{
  "model": "image diffusion model",
  "dataset": "microscope photos of single blood and bone marrow cells",
  "train_examples": 194171,
  "image_size": 48,
  "horizontal_flip": true,
  "conditioning": "none",
  "arch": "dit",
  "objective": "v",
  "cond_dim": 256,
  "norm": "layernorm",
  "hidden_act": "gelu_tanh",
  "mlp_ratio": 4,
  "head_dim": 32,
  "fused_qkv": true,
  "qk_norm": false,
  "inner_norm": false,
  "patch_size": [4, 4],
  "layers": 12,
  "width": 192,
  "positions": "relative_bias",
  "optimizer": "adamw",
  "learning_rate": 0.002,
  "beta1": 0.8,
  "beta2": 0.98,
  "eps": 1e-08,
  "max_steps": 9100,
  "batch_size": 384,
  "epochs": 18.0,
  "lr_schedule": "cosine",
  "final_lr_fraction": 0,
  "warmup_steps": 270,
  "weight_decay": 0.2
}
Rows from block 6 of a small image diffusion model, named by matrix and row number. Rows with one number belong to one neuron. Each number is 50 + 12 x the weight over its row's rms, rounded and kept within 0 to 99. All counts start at 0.
After each neuron's rows are labels from the 100 images, of 14848 (inputs lightly noised), where the neuron reaches its highest value: "strongest on" is what is common among them. Only what is clearly more common there than usual is listed. The data: microscope photos of single blood and bone marrow cells. In brackets: how many of the 100, against the usual share in percent.
# fc1: MLP up (model.blocks.6.mlp.fc1.weight, 768x192), inputs 0-95
# fc2: MLP down (model.blocks.6.mlp.fc2.weight, 192x768, transposed), outputs 0-95

fc1.578:48 40 35 58 65 46 55 62 71 52 62 43 61 54 48 55 57 64 51 47 43 38 52 43 61 23 50 59 54 54 59 45 59 68 32 45 17 40 52 45 66 28 65 47 35 29 47 50 67 48 59 60 65 19 22 29 54 41 74 53 58 56 35 37 61 42 52 64 51 47 85 61 47 50 58 68 53 48 53 52 29 61 27 45 62 44 65 69 39 35 50 62 50 56 50 62
fc2.578:53 39 66 43 48 50 35 44 53 59 36 38 56 77 26 36 39 60 57 51 29 70 51 60 34 40 46 37 58 33 62 39 43 47 66 63 68 36 58 31 52 44 42 50 42 51 43 53 53 36 73 41 45 26 40 36 57 68 64 53 43 42 73 46 46 43 53 48 63 44 50 63 44 66 42 43 56 55 46 52 61 74 68 60 42 68 50 49 58 45 59 64 56 46 51 63
strongest on: cell type: lymphocyte (38 vs 15.2)

fc1.70:32 44 54 58 36 73 41 69 34 69 68 51 55 49 49 45 50 65 38 51 55 60 60 52 38 41 70 41 20 59 72 63 67 46 73 75 55 59 50 53 47 57 66 57 38 43 25 36 58 74 48 50 67 57 50 42 45 59 64 57 66 48 56 38 47 42 46 38 46 42 65 62 73 57 42 71 44 53 65 52 34 42 61 57 56 55 66 42 63 38 40 45 53 44 49 32
fc2.70:62 33 49 27 68 48 37 10 38 37 72 41 43 50 45 55 47 52 53 60 60 54 66 44 49 34 61 46 41 49 37 57 55 28 45 26 27 41 67 58 71 46 56 59 55 28 68 64 41 38 53 56 42 41 44 68 42 60 42 31 41 31 52 44 34 46 46 52 53 51 76 46 54 62 53 39 56 58 42 42 69 38 56 50 51 47 43 50 68 70 64 46 61 57 50 69
strongest on: cell type: erythroblast (36 vs 14.3)

fc1.245:40 65 32 30 46 80 49 62 64 42 64 59 31 45 42 65 58 52 42 50 46 29 69 51 48 38 49 43 39 33 69 60 46 63 31 46 49 35 39 38 53 57 50 60 44 41 54 49 57 42 42 59 39 44 41 40 44 61 41 15 50 52 53 34 60 51 67 48 34 42 62 61 40 46 28 56 43 60 51 75 53 64 57 47 51 62 44 56 42 43 80 47 52 32 62 76
fc2.245:62 42 39 44 34 31 45 28 40 39 77 41 45 41 46 49 33 45 53 54 62 63 44 46 43 51 54 29 51 36 52 44 34 40 35 34 52 62 64 37 46 47 45 51 64 66 24 56 64 44 49 71 71 43 60 37 68 54 38 28 47 40 71 41 49 63 21 49 60 54 51 45 60 47 50 64 59 50 47 31 52 36 63 62 61 53 61 57 39 37 72 57 71 17 60 53
strongest on: cell type: segmented neutrophil (85 vs 20); smear: peripheral blood (59 vs 16.2)

fc1.472:57 67 23 67 51 44 66 69 46 64 55 35 61 59 63 41 25 52 44 42 44 48 60 75 61 47 50 69 52 31 33 53 21 59 33 55 39 56 50 53 61 31 76 67 42 42 44 44 61 42 51 37 39 30 50 34 55 49 60 55 39 25 59 43 43 34 76 57 67 65 67 57 48 67 46 62 42 50 54 65 66 31 35 35 61 34 60 38 28 42 62 42 58 60 55 58
fc2.472:43 20 43 48 53 63 49 52 54 40 52 35 58 49 37 60 78 45 57 44 33 53 52 68 47 30 49 47 46 57 69 43 32 60 52 74 65 59 33 48 39 48 29 53 54 51 32 32 47 44 29 68 57 63 19 43 72 49 47 71 49 48 42 45 62 42 59 62 54 46 52 50 56 41 69 45 54 53 65 46 31 47 49 49 61 69 69 43 79 44 59 47 56 54 65 55
strongest on: smear: peripheral blood (65 vs 16.2); cell type: segmented neutrophil (57 vs 20)

fc1.152:68 71 38 67 56 37 60 60 74 50 68 53 69 46 41 36 43 59 52 44 53 29 61 44 62 33 58 54 53 32 39 36 65 49 57 42 47 48 57 60 54 29 52 31 52 43 51 34 63 60 44 58 59 43 59 45 49 49 69 60 33 57 28 57 44 27 65 36 57 34 57 41 38 40 33 56 55 30 48 68 52 43 45 58 69 56 52 47 46 39 64 41 50 53 66 39
fc2.152:58 46 50 67 43 24 39 48 48 49 52 64 69 70 50 46 59 53 56 54 56 80 32 41 38 29 72 44 28 58 53 46 61 62 37 53 56 50 54 57 46 46 69 47 57 53 48 59 57 49 51 48 62 52 54 47 63 27 40 64 52 65 85 20 45 69 54 42 49 25 39 46 59 56 40 43 74 51 62 64 56 52 53 53 53 75 60 56 66 52 51 44 59 49 36 64
strongest on: cell type: segmented neutrophil (44 vs 20)

fc1.251:40 48 73 37 46 56 54 44 63 47 36 47 66 60 61 66 22 38 38 64 42 27 50 40 19 54 62 53 38 43 48 56 44 40 46 33 47 59 42 39 59 56 52 54 52 40 51 59 57 48 60 56 73 45 46 44 32 29 47 63 35 45 50 41 71 46 22 58 38 55 59 56 38 48 63 61 47 44 59 30 53 66 56 29 46 57 54 45 31 46 39 46 67 30 50 40
fc2.251:27 36 26 70 32 50 59 32 28 62 35 56 43 34 70 59 69 49 54 54 63 43 46 63 63 42 40 39 47 49 35 57 46 74 56 73 60 45 47 57 41 57 58 52 44 55 55 55 47 54 61 51 79 30 50 56 30 38 36 36 53 43 50 58 61 66 31 33 61 52 69 43 44 56 36 28 44 53 50 35 24 64 51 66 67 64 62 56 46 53 43 41 44 65 51 53
strongest on: smear: peripheral blood (47 vs 16.2)

fc1.611:43 57 55 49 46 42 42 74 43 72 43 40 63 53 49 52 38 57 38 36 41 58 63 47 33 34 40 46 48 55 54 44 45 34 49 52 50 57 54 55 43 61 60 54 54 35 25 73 51 46 66 55 44 58 55 24 48 45 38 54 40 49 39 60 57 68 54 63 42 35 47 40 59 41 33 17 54 48 29 42 77 35 30 75 64 28 38 36 53 41 30 38 72 52 58 62
fc2.611:43 46 39 43 51 52 51 47 60 30 23 55 66 23 45 60 54 64 37 49 34 63 50 65 47 43 65 45 51 43 35 47 44 64 54 46 68 32 53 36 44 55 44 40 52 40 31 50 67 54 63 57 50 28 60 63 60 50 54 45 50 41 36 49 62 57 62 46 47 66 47 34 57 53 53 76 55 60 54 41 56 72 58 24 42 54 40 44 59 41 71 57 31 43 37 39
strongest on: smear: peripheral blood (71 vs 16.2)

fc1.680:51 32 47 58 52 50 65 30 62 65 57 50 71 70 73 51 46 60 57 46 47 51 39 46 35 49 63 67 54 18 29 46 69 54 49 49 54 35 48 53 54 59 53 48 67 54 32 55 56 39 27 60 49 59 35 50 42 46 69 34 58 55 67 44 63 30 81 37 32 49 49 54 65 69 47 68 57 69 58 46 25 54 61 59 10 37 34 41 47 62 38 51 31 36 52 77
fc2.680:57 54 28 70 58 51 58 41 47 51 58 47 54 44 79 62 43 40 49 63 51 46 31 54 58 48 45 50 64 93 60 49 62 60 42 18 45 72 50 52 49 53 44 67 61 51 24 43 57 41 26 57 50 40 38 53 57 58 33 66 55 66 42 48 62 46 74 52 53 54 41 43 67 44 48 57 40 63 46 62 70 58 39 53 78 52 69 48 63 39 70 55 61 48 52 28
strongest on: smear: peripheral blood (100 vs 16.2)

fc1.440:45 48 43 57 54 45 76 63 58 33 58 50 52 47 39 56 53 56 41 50 45 39 69 39 67 48 56 73 31 25 82 50 50 61 54 49 40 78 43 73 45 50 51 63 28 46 31 80 54 69 41 30 60 44 55 64 46 55 40 52 77 53 35 54 42 40 23 34 48 59 40 81 45 43 60 41 68 40 60 31 47 56 52 62 49 46 57 46 70 41 60 47 60 61 58 53
fc2.440:49 47 36 28 49 55 62 64 50 43 29 59 59 28 53 52 49 53 46 60 47 51 51 35 41 33 34 44 58 46 55 67 33 37 37 28 73 39 56 35 45 50 35 48 56 52 51 52 45 35 58 51 39 36 38 40 53 56 68 42 74 59 47 53 38 37 35 38 56 55 60 38 74 41 47 36 57 46 36 32 51 57 45 29 27 50 32 53 66 31 42 61 57 45 43 58
strongest on: cell type: erythroblast (57 vs 14.3)

fc1.526:67 29 59 27 38 49 55 33 56 57 37 68 35 42 42 54 53 55 56 42 58 25 40 34 30 53 46 50 64 43 38 39 15 40 43 53 62 39 55 37 47 68 53 62 36 65 52 49 57 39 55 34 39 42 63 69 45 42 43 10 43 37 64 48 60 64 34 51 74 52 34 38 59 34 66 51 60 69 50 12 42 68 42 47 67 43 39 64 44 59 46 59 59 62 53 51
fc2.526:62 52 47 51 37 46 67 38 50 41 53 47 62 35 37 26 38 62 56 52 61 32 50 54 40 60 45 68 45 60 41 31 34 44 57 39 39 53 61 47 60 60 59 49 41 54 51 70 50 62 48 62 42 56 62 44 46 43 52 84 51 58 22 40 33 44 29 57 73 43 55 68 67 54 46 43 46 61 70 28 76 29 59 58 39 63 45 54 55 47 53 68 46 47 30 45
strongest on: smear: peripheral blood (44 vs 16.2)

fc1.450:67 48 45 61 71 61 35 55 41 33 33 39 67 43 62 51 49 60 54 54 46 51 61 42 49 54 52 64 40 73 54 39 37 32 45 57 59 53 44 54 42 42 60 62 65 70 56 37 55 55 43 38 61 54 60 30 53 51 75 47 76 63 46 60 56 58 63 64 45 60 56 65 46 38 53 52 57 56 46 48 54 49 45 37 79 58 40 34 61 53 62 50 39 31 43 62
fc2.450:72 47 42 46 86 74 58 46 39 55 44 44 36 57 73 41 49 49 53 42 28 38 59 51 50 51 52 59 26 33 65 51 57 64 24 60 42 48 41 36 61 60 34 43 49 65 53 56 52 73 51 44 63 59 49 62 42 47 40 60 51 43 50 38 65 47 76 70 26 71 58 17 45 48 40 55 49 44 48 50 27 37 47 71 25 50 37 32 45 36 41 58 57 52 46 54
strongest on: cell type: segmented neutrophil (70 vs 20); smear: peripheral blood (51 vs 16.2)

fc1.0:54 75 48 35 35 45 36 48 65 53 53 73 42 45 51 44 60 70 66 71 63 29 55 71 48 48 57 53 40 60 57 53 82 48 50 41 55 62 63 49 43 56 42 53 46 55 66 56 53 58 59 26 65 53 61 56 62 47 37 35 52 49 45 45 70 56 46 46 46 51 31 45 66 69 52 22 22 67 68 32 46 42 50 26 49 24 48 28 33 44 49 57 63 46 50 56
fc2.0:58 49 56 66 28 61 47 48 36 58 44 41 62 67 50 37 32 46 62 51 43 54 78 37 37 66 42 50 38 23 41 62 96 55 56 53 38 35 70 46 44 57 54 43 46 52 62 43 48 48 55 50 60 54 60 50 51 46 66 64 55 53 56 66 52 45 35 51 40 70 38 63 74 41 44 85 40 48 49 33 51 66 66 65 55 37 58 35 52 29 59 57 33 59 36 57
strongest on: smear: peripheral blood (98 vs 16.2); cell type: eosinophil (28 vs 4.2)

fc1.3:47 52 73 53 33 27 40 64 46 39 43 54 33 45 73 48 43 58 59 37 31 57 59 38 60 51 50 43 67 60 46 43 57 66 43 41 44 41 50 52 53 76 59 45 44 41 46 52 81 42 56 57 56 25 64 46 55 33 65 58 44 58 25 58 53 48 61 53 41 47 54 41 59 39 33 33 61 45 49 64 47 45 55 34 62 42 30 44 47 40 19 51 56 38 76 46
fc2.3:61 49 50 54 53 58 41 34 49 56 63 59 69 43 43 58 48 50 46 52 44 47 39 55 51 70 50 42 41 36 60 46 26 30 47 36 56 46 39 55 43 45 51 72 55 41 31 52 61 42 19 58 45 33 39 39 54 44 53 25 66 58 40 71 48 48 55 39 61 48 57 68 76 37 48 58 65 41 51 71 55 48 71 55 48 47 44 45 50 47 31 59 60 42 63 50
strongest on: cell type: erythroblast (43 vs 14.3)

fc1.96:37 35 36 44 48 40 42 59 39 66 64 45 41 57 36 61 35 42 52 46 46 61 63 48 62 47 48 48 37 32 52 66 33 59 41 58 41 52 55 44 46 38 62 43 54 51 55 25 66 56 46 58 50 30 36 48 74 49 39 54 52 63 39 70 61 58 25 88 38 57 61 46 45 68 33 67 65 50 54 35 38 60 46 56 40 40 56 52 56 40 53 64 45 50 58 76
fc2.96:51 60 52 52 55 79 54 54 37 50 51 48 47 53 48 44 46 25 35 31 52 34 53 68 43 46 53 52 29 76 43 29 55 31 61 56 36 37 53 48 52 47 38 55 46 55 39 56 72 47 65 44 48 52 43 45 39 38 35 51 42 43 41 42 37 34 77 39 50 56 60 60 48 37 36 70 51 41 47 23 63 41 57 55 41 51 49 56 52 56 68 45 57 36 49 20
strongest on: cell type: segmented neutrophil (55 vs 20)

fc1.279:48 52 68 63 51 52 30 49 49 28 30 58 44 44 46 55 43 46 62 31 46 34 44 47 58 54 51 60 68 39 38 45 47 63 34 58 49 43 58 47 52 41 57 22 43 43 35 52 70 45 48 57 36 27 65 45 55 40 51 41 57 53 21 66 45 28 51 55 37 66 57 35 52 55 52 49 69 28 44 60 50 53 50 51 52 46 40 35 64 48 45 53 69 55 76 56
fc2.279:47 45 56 46 37 55 50 37 57 48 32 57 48 42 59 52 53 60 60 50 47 43 38 48 65 68 47 38 55 72 58 71 32 22 55 31 44 32 44 53 55 69 63 59 56 50 12 46 53 59 20 67 43 49 42 51 45 54 60 37 54 45 39 61 55 46 57 36 51 55 46 65 45 53 48 66 39 54 38 42 57 31 58 61 43 53 44 54 47 58 56 40 30 53 47 43
strongest on: smear: peripheral blood (100 vs 16.2); cell type: segmented neutrophil (44 vs 20); cell type: lymphocyte (39 vs 15.2)

fc1.90:61 40 37 70 54 38 54 56 51 98 57 53 15 63 48 59 71 71 53 44 64 51 54 52 74 29 62 48 35 49 89 52 44 60 32 41 62 53 39 58 30 49 54 32 34 64 58 31 47 46 43 41 51 69 54 38 64 43 34 55 53 77 35 44 50 55 52 47 56 61 51 72 47 44 44 46 60 39 57 51 54 40 63 43 46 64 55 39 64 37 55 58 69 61 56 57
fc2.90:67 51 29 52 68 17 53 51 54 48 34 31 60 55 39 50 45 78 61 43 50 38 56 45 65 64 33 33 25 56 63 48 35 32 37 66 46 35 35 44 49 41 49 28 40 44 56 66 14 60 37 59 59 47 71 53 43 65 59 31 45 64 63 63 62 74 51 33 40 31 56 70 39 56 42 55 53 59 60 37 40 53 22 38 35 58 56 70 45 55 51 51 54 59 48 43
strongest on: cell type: erythroblast (41 vs 14.3)

fc1.490:45 49 51 46 49 64 53 41 43 50 47 57 53 31 46 47 52 60 48 60 49 49 61 41 43 40 59 46 66 15 69 63 26 76 42 47 80 41 59 40 21 30 57 53 75 50 48 69 57 41 47 73 54 36 46 51 62 60 28 50 55 60 58 38 57 59 51 58 39 62 57 36 62 48 56 56 66 46 47 39 49 71 46 41 42 44 15 45 57 50 62 67 50 75 53 46
fc2.490:53 51 48 63 45 55 66 52 37 65 31 42 42 61 32 37 43 42 55 43 49 43 45 45 62 55 42 47 67 71 46 57 67 51 24 37 22 71 55 63 26 29 52 54 83 53 39 55 57 36 71 45 60 54 53 39 50 41 65 63 54 42 53 56 57 54 75 42 34 43 58 37 58 47 36 41 48 52 54 37 60 37 75 28 72 56 75 51 52 54 33 36 51 23 59 69
strongest on: cell type: lymphocyte (45 vs 15.2)

fc1.646:49 47 62 41 35 63 58 42 41 73 54 50 62 32 70 65 43 35 57 43 15 46 53 48 43 35 50 59 55 38 63 39 37 56 43 77 66 25 32 34 56 56 61 51 66 42 58 61 64 57 22 44 59 44 39 59 44 63 38 37 62 44 57 49 24 39 77 26 54 73 58 45 62 45 62 54 32 41 52 48 44 44 48 47 27 44 58 60 62 41 39 49 36 44 57 32
fc2.646:74 54 53 42 45 26 45 41 65 30 52 36 49 49 60 45 64 34 36 50 59 60 57 44 56 54 48 41 62 56 46 48 28 39 48 11 45 50 26 47 64 32 60 63 54 63 59 47 50 38 23 77 52 36 48 60 49 40 49 52 57 41 38 32 43 50 46 63 50 45 64 46 46 37 54 42 43 74 58 35 60 47 61 32 85 57 35 51 56 60 72 54 78 62 52 62
strongest on: smear: peripheral blood (45 vs 16.2)

fc1.202:72 50 34 59 29 40 56 41 76 48 50 68 63 60 49 61 55 57 47 56 38 51 50 58 46 48 41 49 51 65 31 48 70 39 44 44 90 39 55 44 54 60 51 46 43 41 29 36 54 56 51 53 49 54 66 50 29 29 64 48 49 41 37 71 57 51 58 37 40 40 43 43 45 37 58 43 60 65 62 66 56 51 65 51 48 46 72 41 49 49 49 41 40 34 54 53
fc2.202:54 51 57 42 28 51 35 46 33 47 44 54 24 35 45 44 59 49 59 45 32 59 53 59 42 69 63 40 56 66 66 53 64 45 61 58 34 71 48 32 60 66 49 32 25 42 39 54 36 35 59 41 40 55 44 71 48 38 48 55 48 48 43 47 45 58 44 66 75 57 57 50 48 46 44 68 39 66 58 20 45 42 32 44 54 59 38 45 56 57 40 54 45 67 37 52
strongest on: smear: peripheral blood (63 vs 16.2); cell type: segmented neutrophil (59 vs 20)

fc1.382:60 69 34 39 46 64 48 48 58 35 39 77 41 54 60 42 58 42 48 47 68 47 40 63 60 58 37 39 45 31 48 47 51 47 63 44 37 60 42 29 35 43 58 54 51 48 56 45 50 52 52 54 60 41 47 58 57 29 47 37 29 40 39 57 16 31 44 55 51 25 46 49 46 58 40 28 61 59 36 74 72 49 53 47 54 45 45 32 33 70 41 51 30 62 54 50
fc2.382:58 54 65 68 40 62 57 32 55 76 43 55 66 62 72 75 41 53 62 49 64 43 36 44 66 45 47 45 42 84 57 55 48 51 43 48 71 46 33 53 39 38 45 46 58 50 62 54 37 45 53 53 59 45 50 42 40 47 50 55 55 41 43 36 10 44 44 51 33 40 29 48 65 41 47 75 76 54 80 63 46 46 49 54 39 69 59 39 45 39 73 47 62 39 47 44
strongest on: cell type: segmented neutrophil (55 vs 20)

fc1.14:54 53 51 63 50 35 46 57 46 56 47 23 52 65 32 60 46 55 54 47 37 67 68 47 65 62 42 56 40 64 37 51 41 59 41 41 45 70 41 48 41 36 46 49 37 48 28 31 54 43 48 24 70 60 25 43 58 73 71 49 50 48 54 52 65 46 48 61 49 67 70 59 47 79 44 25 34 36 52 65 59 51 61 50 65 66 55 66 51 53 35 43 56 18 63 50
fc2.14:57 59 38 45 53 47 33 58 43 39 35 62 59 35 20 54 42 50 40 39 52 61 57 45 56 62 48 52 53 39 41 60 38 42 36 52 62 32 41 53 50 38 34 40 59 52 33 35 50 56 40 44 71 36 65 54 70 61 75 64 39 63 45 61 63 41 38 59 39 68 34 48 59 64 61 62 50 72 48 49 43 37 59 49 43 67 36 51 58 36 76 40 51 80 66 51
strongest on: cell type: erythroblast (44 vs 14.3)

fc1.613:66 30 41 35 75 44 33 51 50 46 59 34 29 63 33 42 32 52 40 53 37 46 59 42 58 42 82 62 43 58 54 57 67 36 54 47 42 70 60 55 54 50 48 45 60 50 18 41 59 61 43 61 28 52 23 34 78 54 43 62 66 38 45 59 50 52 48 73 46 53 38 53 57 51 60 56 59 57 36 58 46 63 81 54 26 53 49 63 61 58 34 72 32 49 64 47
fc2.613:48 57 58 59 63 58 34 30 57 73 57 61 61 38 22 47 48 54 21 42 62 33 33 60 71 57 60 49 45 39 69 38 53 59 45 40 44 47 53 44 35 53 49 58 59 47 00 32 65 60 36 39 30 56 69 72 50 65 56 42 45 61 61 43 48 52 60 33 64 43 41 39 30 61 50 71 37 48 59 66 68 46 27 58 56 44 42 57 31 60 72 58 54 57 59 47
strongest on: cell type: erythroblast (32 vs 14.3)