Weights of a small image diffusion model.
Training: adamw at rate 0.002, batches of 384.
Rows from block 9 of a small image diffusion model, named by matrix and row number. Rows with one number belong to one neuron. Each number is 128 + 24 x the weight over its row's rms, rounded and kept within 0 to 255. All counts start at 0.
After each neuron's rows are labels from the 100 images, of 14848 (inputs lightly noised), where the neuron reaches its highest value: "strongest on" is what is common among them. Only what is clearly more common there than usual is listed. The data: microscope photos of single blood and bone marrow cells. In brackets: how many of the 100.
# fc1: MLP up (model.blocks.9.mlp.fc1.weight, 768x192), inputs 64-127
# fc2: MLP down (model.blocks.9.mlp.fc2.weight, 192x768, transposed), outputs 64-127

fc1.601 [107  82 152 154  38 147 111 123 135 141 109 139  62 112 160 122 102 162  98 105  81 129 135 135 121 112 130 123 112 145 131 137 138  90 103 166 139 159  81  80 131 119 163  87 113  88 109 130 121 127 125 122  91 161  87  79 124 199 112 141 121 162 141 134]
fc2.601 [130 103 138 116 226 102 107 111 142 143 119 119 165 152 127 122 133 119  93 149 125 143 152 110 131  96 145 125 130 148 120 130 136 152 116 141 127 118 138 115 137 101  99 132 145 179 135 110 188 130 147 130 138  51 110  83 138 153 133 145 109 120 135 139]
strongest on: smear: peripheral blood (73); cell type: segmented neutrophil (44)

fc1.173 [171 135 109 119 144 146 147 135 136 101  87 124 127 160 151 165 107 130 146 118 157  69 115 143 140 156 142 124 118 134 140 182 142 138 106 124 103 171  98 140 126 127 106 161 182 103 119 182 147 144  97 132 119 128 142 127 142 136 135 139  81 173 111 136]
fc2.173 [134 143 135  90 135 127 154 100 140 135  91 140 157 124 101 108 119 110 126  90 102 164 135 169 118 154 136 130 129 111 145  92 125 141 115 132 155 126 140 147 129 132 137 166  76 108 114 123 137 153 139 122 163 107 136 131 114 139 117 103 139 177  99  80]
strongest on: cell type: artefact (25)

fc1.182 [140  87 134 111 104  89 112 138 113 148 146 149 111 174 146  98 114  71 127 111 134  71 111 103  80  94 131 127 129 123  71 149 140 155 127 134 114 103 105  99 111 127 104 152 164 154 142 127 100 100 160 143 141 142 150 124 112 161 180  87 127 140 134 125]
fc2.182 [145 130 116 113 118 154 117 122 112 120 119 168 148 113 115 120 126 139 103 122 114 156 135 123 112 104 156 125 115 128  95 154 152 106 158 100 160 161 146 127 117 138 135 156 132 118 150 134 147 135 116 124 132 156 151  82 137 144 106  86 134 149 116 146]
strongest on: smear: peripheral blood (76); cell type: segmented neutrophil (40)

fc1.712 [149  90 120 141 137 188 111 126 168 168 157 117  53 129 150  98 102 137 118 133 129 119 145 128 101 124 129 142 134 116 105 118 105 105 116 184 138 169 114  88 131 139 121  98 129 152 158  90 143 126 107 130 116  93 144 105 128 168 124 103 113 144 192 122]
fc2.712 [111 106 122 122 124  47  90 121 151  97 174 136 179 108  91 110 140 121 117 113 117 129 109 127 129 138 120 112 109 123  75 121 135 130 120 113 128 102 125  97 121 111 134 100 155 159 146 159 171 140 158 123 120 114 155 121 121 157 119  98 130 102 185 143]
strongest on: smear: peripheral blood (42)

fc1.714 [127 110 143 104 140 159  77 108 119 102 107 121 144 129 165 160 108 170 132 116 145 133 136 131  95 133 136 148 145  99 139 114 142  81 130 130 167 117 143  81 153 114 141 100  96 104 139 158 150 130 114 144 127 153 110 178 112 186 124  71 113 150 110  75]
fc2.714 [ 88 106 149 102  59 122  79 129 145 154 123 124 127 172 165 148 145 158 117 135 171 105  86 113 117 107 127 161 124  85 142 152 142 179 129 120 131 133 147  90 129 133 121 134 134 133 124  97 144 118 149 116 138  92 102 138 131 133 150  99 102 118 117 176]
strongest on: smear: peripheral blood (54)

fc1.316 [104 125  98  78 109 126 115 140 154 112 131 143 127 158 133 142 147 123 107 122 137  97 141 118 172  97  88  98 132 125 141 136 117 153 153 149  86 151 146 113 128 123 128 132  85 127 143 131 163 109 138 122 141 161 100 145  80 114 144 111 108 111 143 129]
fc2.316 [127 142  99 119 134 136 123 119 164 131 173 162 151 141 123 163 124 137 125 145 102 122 155 140 137 135 121 111 127 134 130 110 135 103 113 112 197 153 127  92 121 139 115  77 154 135 155 130 175 139 163 129 113 124 113 134 207 121 131 176 103 143 147 158]
strongest on: cell type: segmented neutrophil (57); smear: peripheral blood (54)

fc1.321 [120 152 135 135 159 104 133 150 121 119  96 101 109 133 172 132 126 128  65 107 107 120 120 126 155 126  92 146 168 135 137 137  99 105 129  93 147 139 117 107 136  86 113 133  83  64 112 147  87 160 132 128  98 137 160 117 144 136 133 167 166 111  86 162]
fc2.321 [157 119  94 112 139 147  97 100 136 101 138 113 125 130 118 118 127 126 125 134 144 132  97 130 123 158 133 163  91 180 147  81 145 152 105 132 124 165 118 117 130 120 137 137 140 134 127 151  81 130 128 136 144 111 122 151  73 136 135 110 146 120 116  94]
strongest on: smear: peripheral blood (55); cell type: segmented neutrophil (44)

fc1.117 [103 116 114 134 138 140 129 120 139 134 107 132 118  98 125 144 137 125  94 176 120 115 133 130  55  80 149 154 171 147 133 106 121 163 142 106 110 165 111  72 147  88 115 131 127 129 109 127  92 134 159 113 137 148 108 133 125 177  60 126 127 100 137  90]
fc2.117 [124 110  99  95  97 128 122  67 154 141 123 134 137  97 122 114 130 124 118  78 130 142 116 111 135 117  68 127  89 149 117 121 148  82 149 131 121  76 122 106 131  75  94 147 116 139 122 151 120 129 100 117 168 129 126 148 162 160 165 148 116  81  89 149]
strongest on: smear: peripheral blood (52); cell type: segmented neutrophil (48)

fc1.579 [109 136 150 104 101 125 195 124 133 151 129 111 141 137 164 129  69 138 123  97  99 121 131 108 159 104 119 117 133 118 132 126 126 118 106 134 140  99 114 121 119 145 142 105 157 155 128 146 134 132 143 101 112 141 149 111 101 158 113  98 171 147 113 141]
fc2.579 [129 123 130 104 133 147 154 139 128 104 119 129 126 134 160 116 141 112 125 123 121 168 102 122 124  92 136 133 109  98 105 131 136 162 139 127 142 140 155 140 125 164 127 124 102 150 108 156 159 144 122 137 106 154 133 162 154 145  96 148 218 125 122 152]
strongest on: cell type: segmented neutrophil (56); smear: peripheral blood (38)

fc1.32 [135 152 162 144 129 131 102 130  79 137  68 116 129 152 177 170  98 122 164 105 147 123  88 137 122 102  92 122 100 158  89 191 116 150 145 169 139 150 122 164 137 130  88 110 128 134 163 118 118 118 135 138 103 118  92 125 154 136 131  94 111 120 136 120]
fc2.32 [131 195 167 144 118 150  98 129  79 123 110 101 119 112 137 167 148 156 134 104 144 107 120 138 143 116 133 106 109 138  85 164 155 134 107 141 143 114 152 162 130 127 119 142 115 121 134 118 137 142 137 125 118 145 126 102 100 139 116 152  71 121 147 106]
strongest on: cell type: segmented neutrophil (42)

fc1.415 [102  86 120 171 100 136 128 123  85 152 151  94 131 102 145 167 122 120 105  90 105 131 105 140 142 117 187 141 175 149 160 174  76 111 146 107  79 115 136 113 118 113 138 126 144 112 116 116 107 104 143 132 128 163 140 114 109 103 104 124 114 108 155 119]
fc2.415 [102 100  78 125 145 148  90 102 102 124 181 115 127  99 113 123 108 122  86 106  89 125 124  65 117 142  69 108 102 124 135 128 149  61 149 129 115 123 141 130 129  98 144 148 140 140 128 147 155  98 174 124 117 112 156 140 118 133 138 132 182 109 127 125]
strongest on: cell type: segmented neutrophil (51)

fc1.199 [138 142 113  99 133 113  98 129 118  99  95 124 104 125 103 145 119 137 146 149 143  59 135 148 138 119 124 190  92 140 182 126 121 131 137 157 132 130 137 105 131 116 135 146 132 162 127 147 146 153 137 130 115 120 152 127 130 165 116 135  86 176 124 156]
fc2.199 [107 150 116 100 122 118 155 125 141 146 107 138 138 153 132 136 127 114 160 144 129 169 128 150 127 165  97 135 144 160 196  96 136 132 107 111 141 137  90 149 122 120 115 146 119 108 121 114 133 146 130 131 161 120 137 109 143 153 162 105  71 150  98  52]
strongest on: cell type: artefact (28)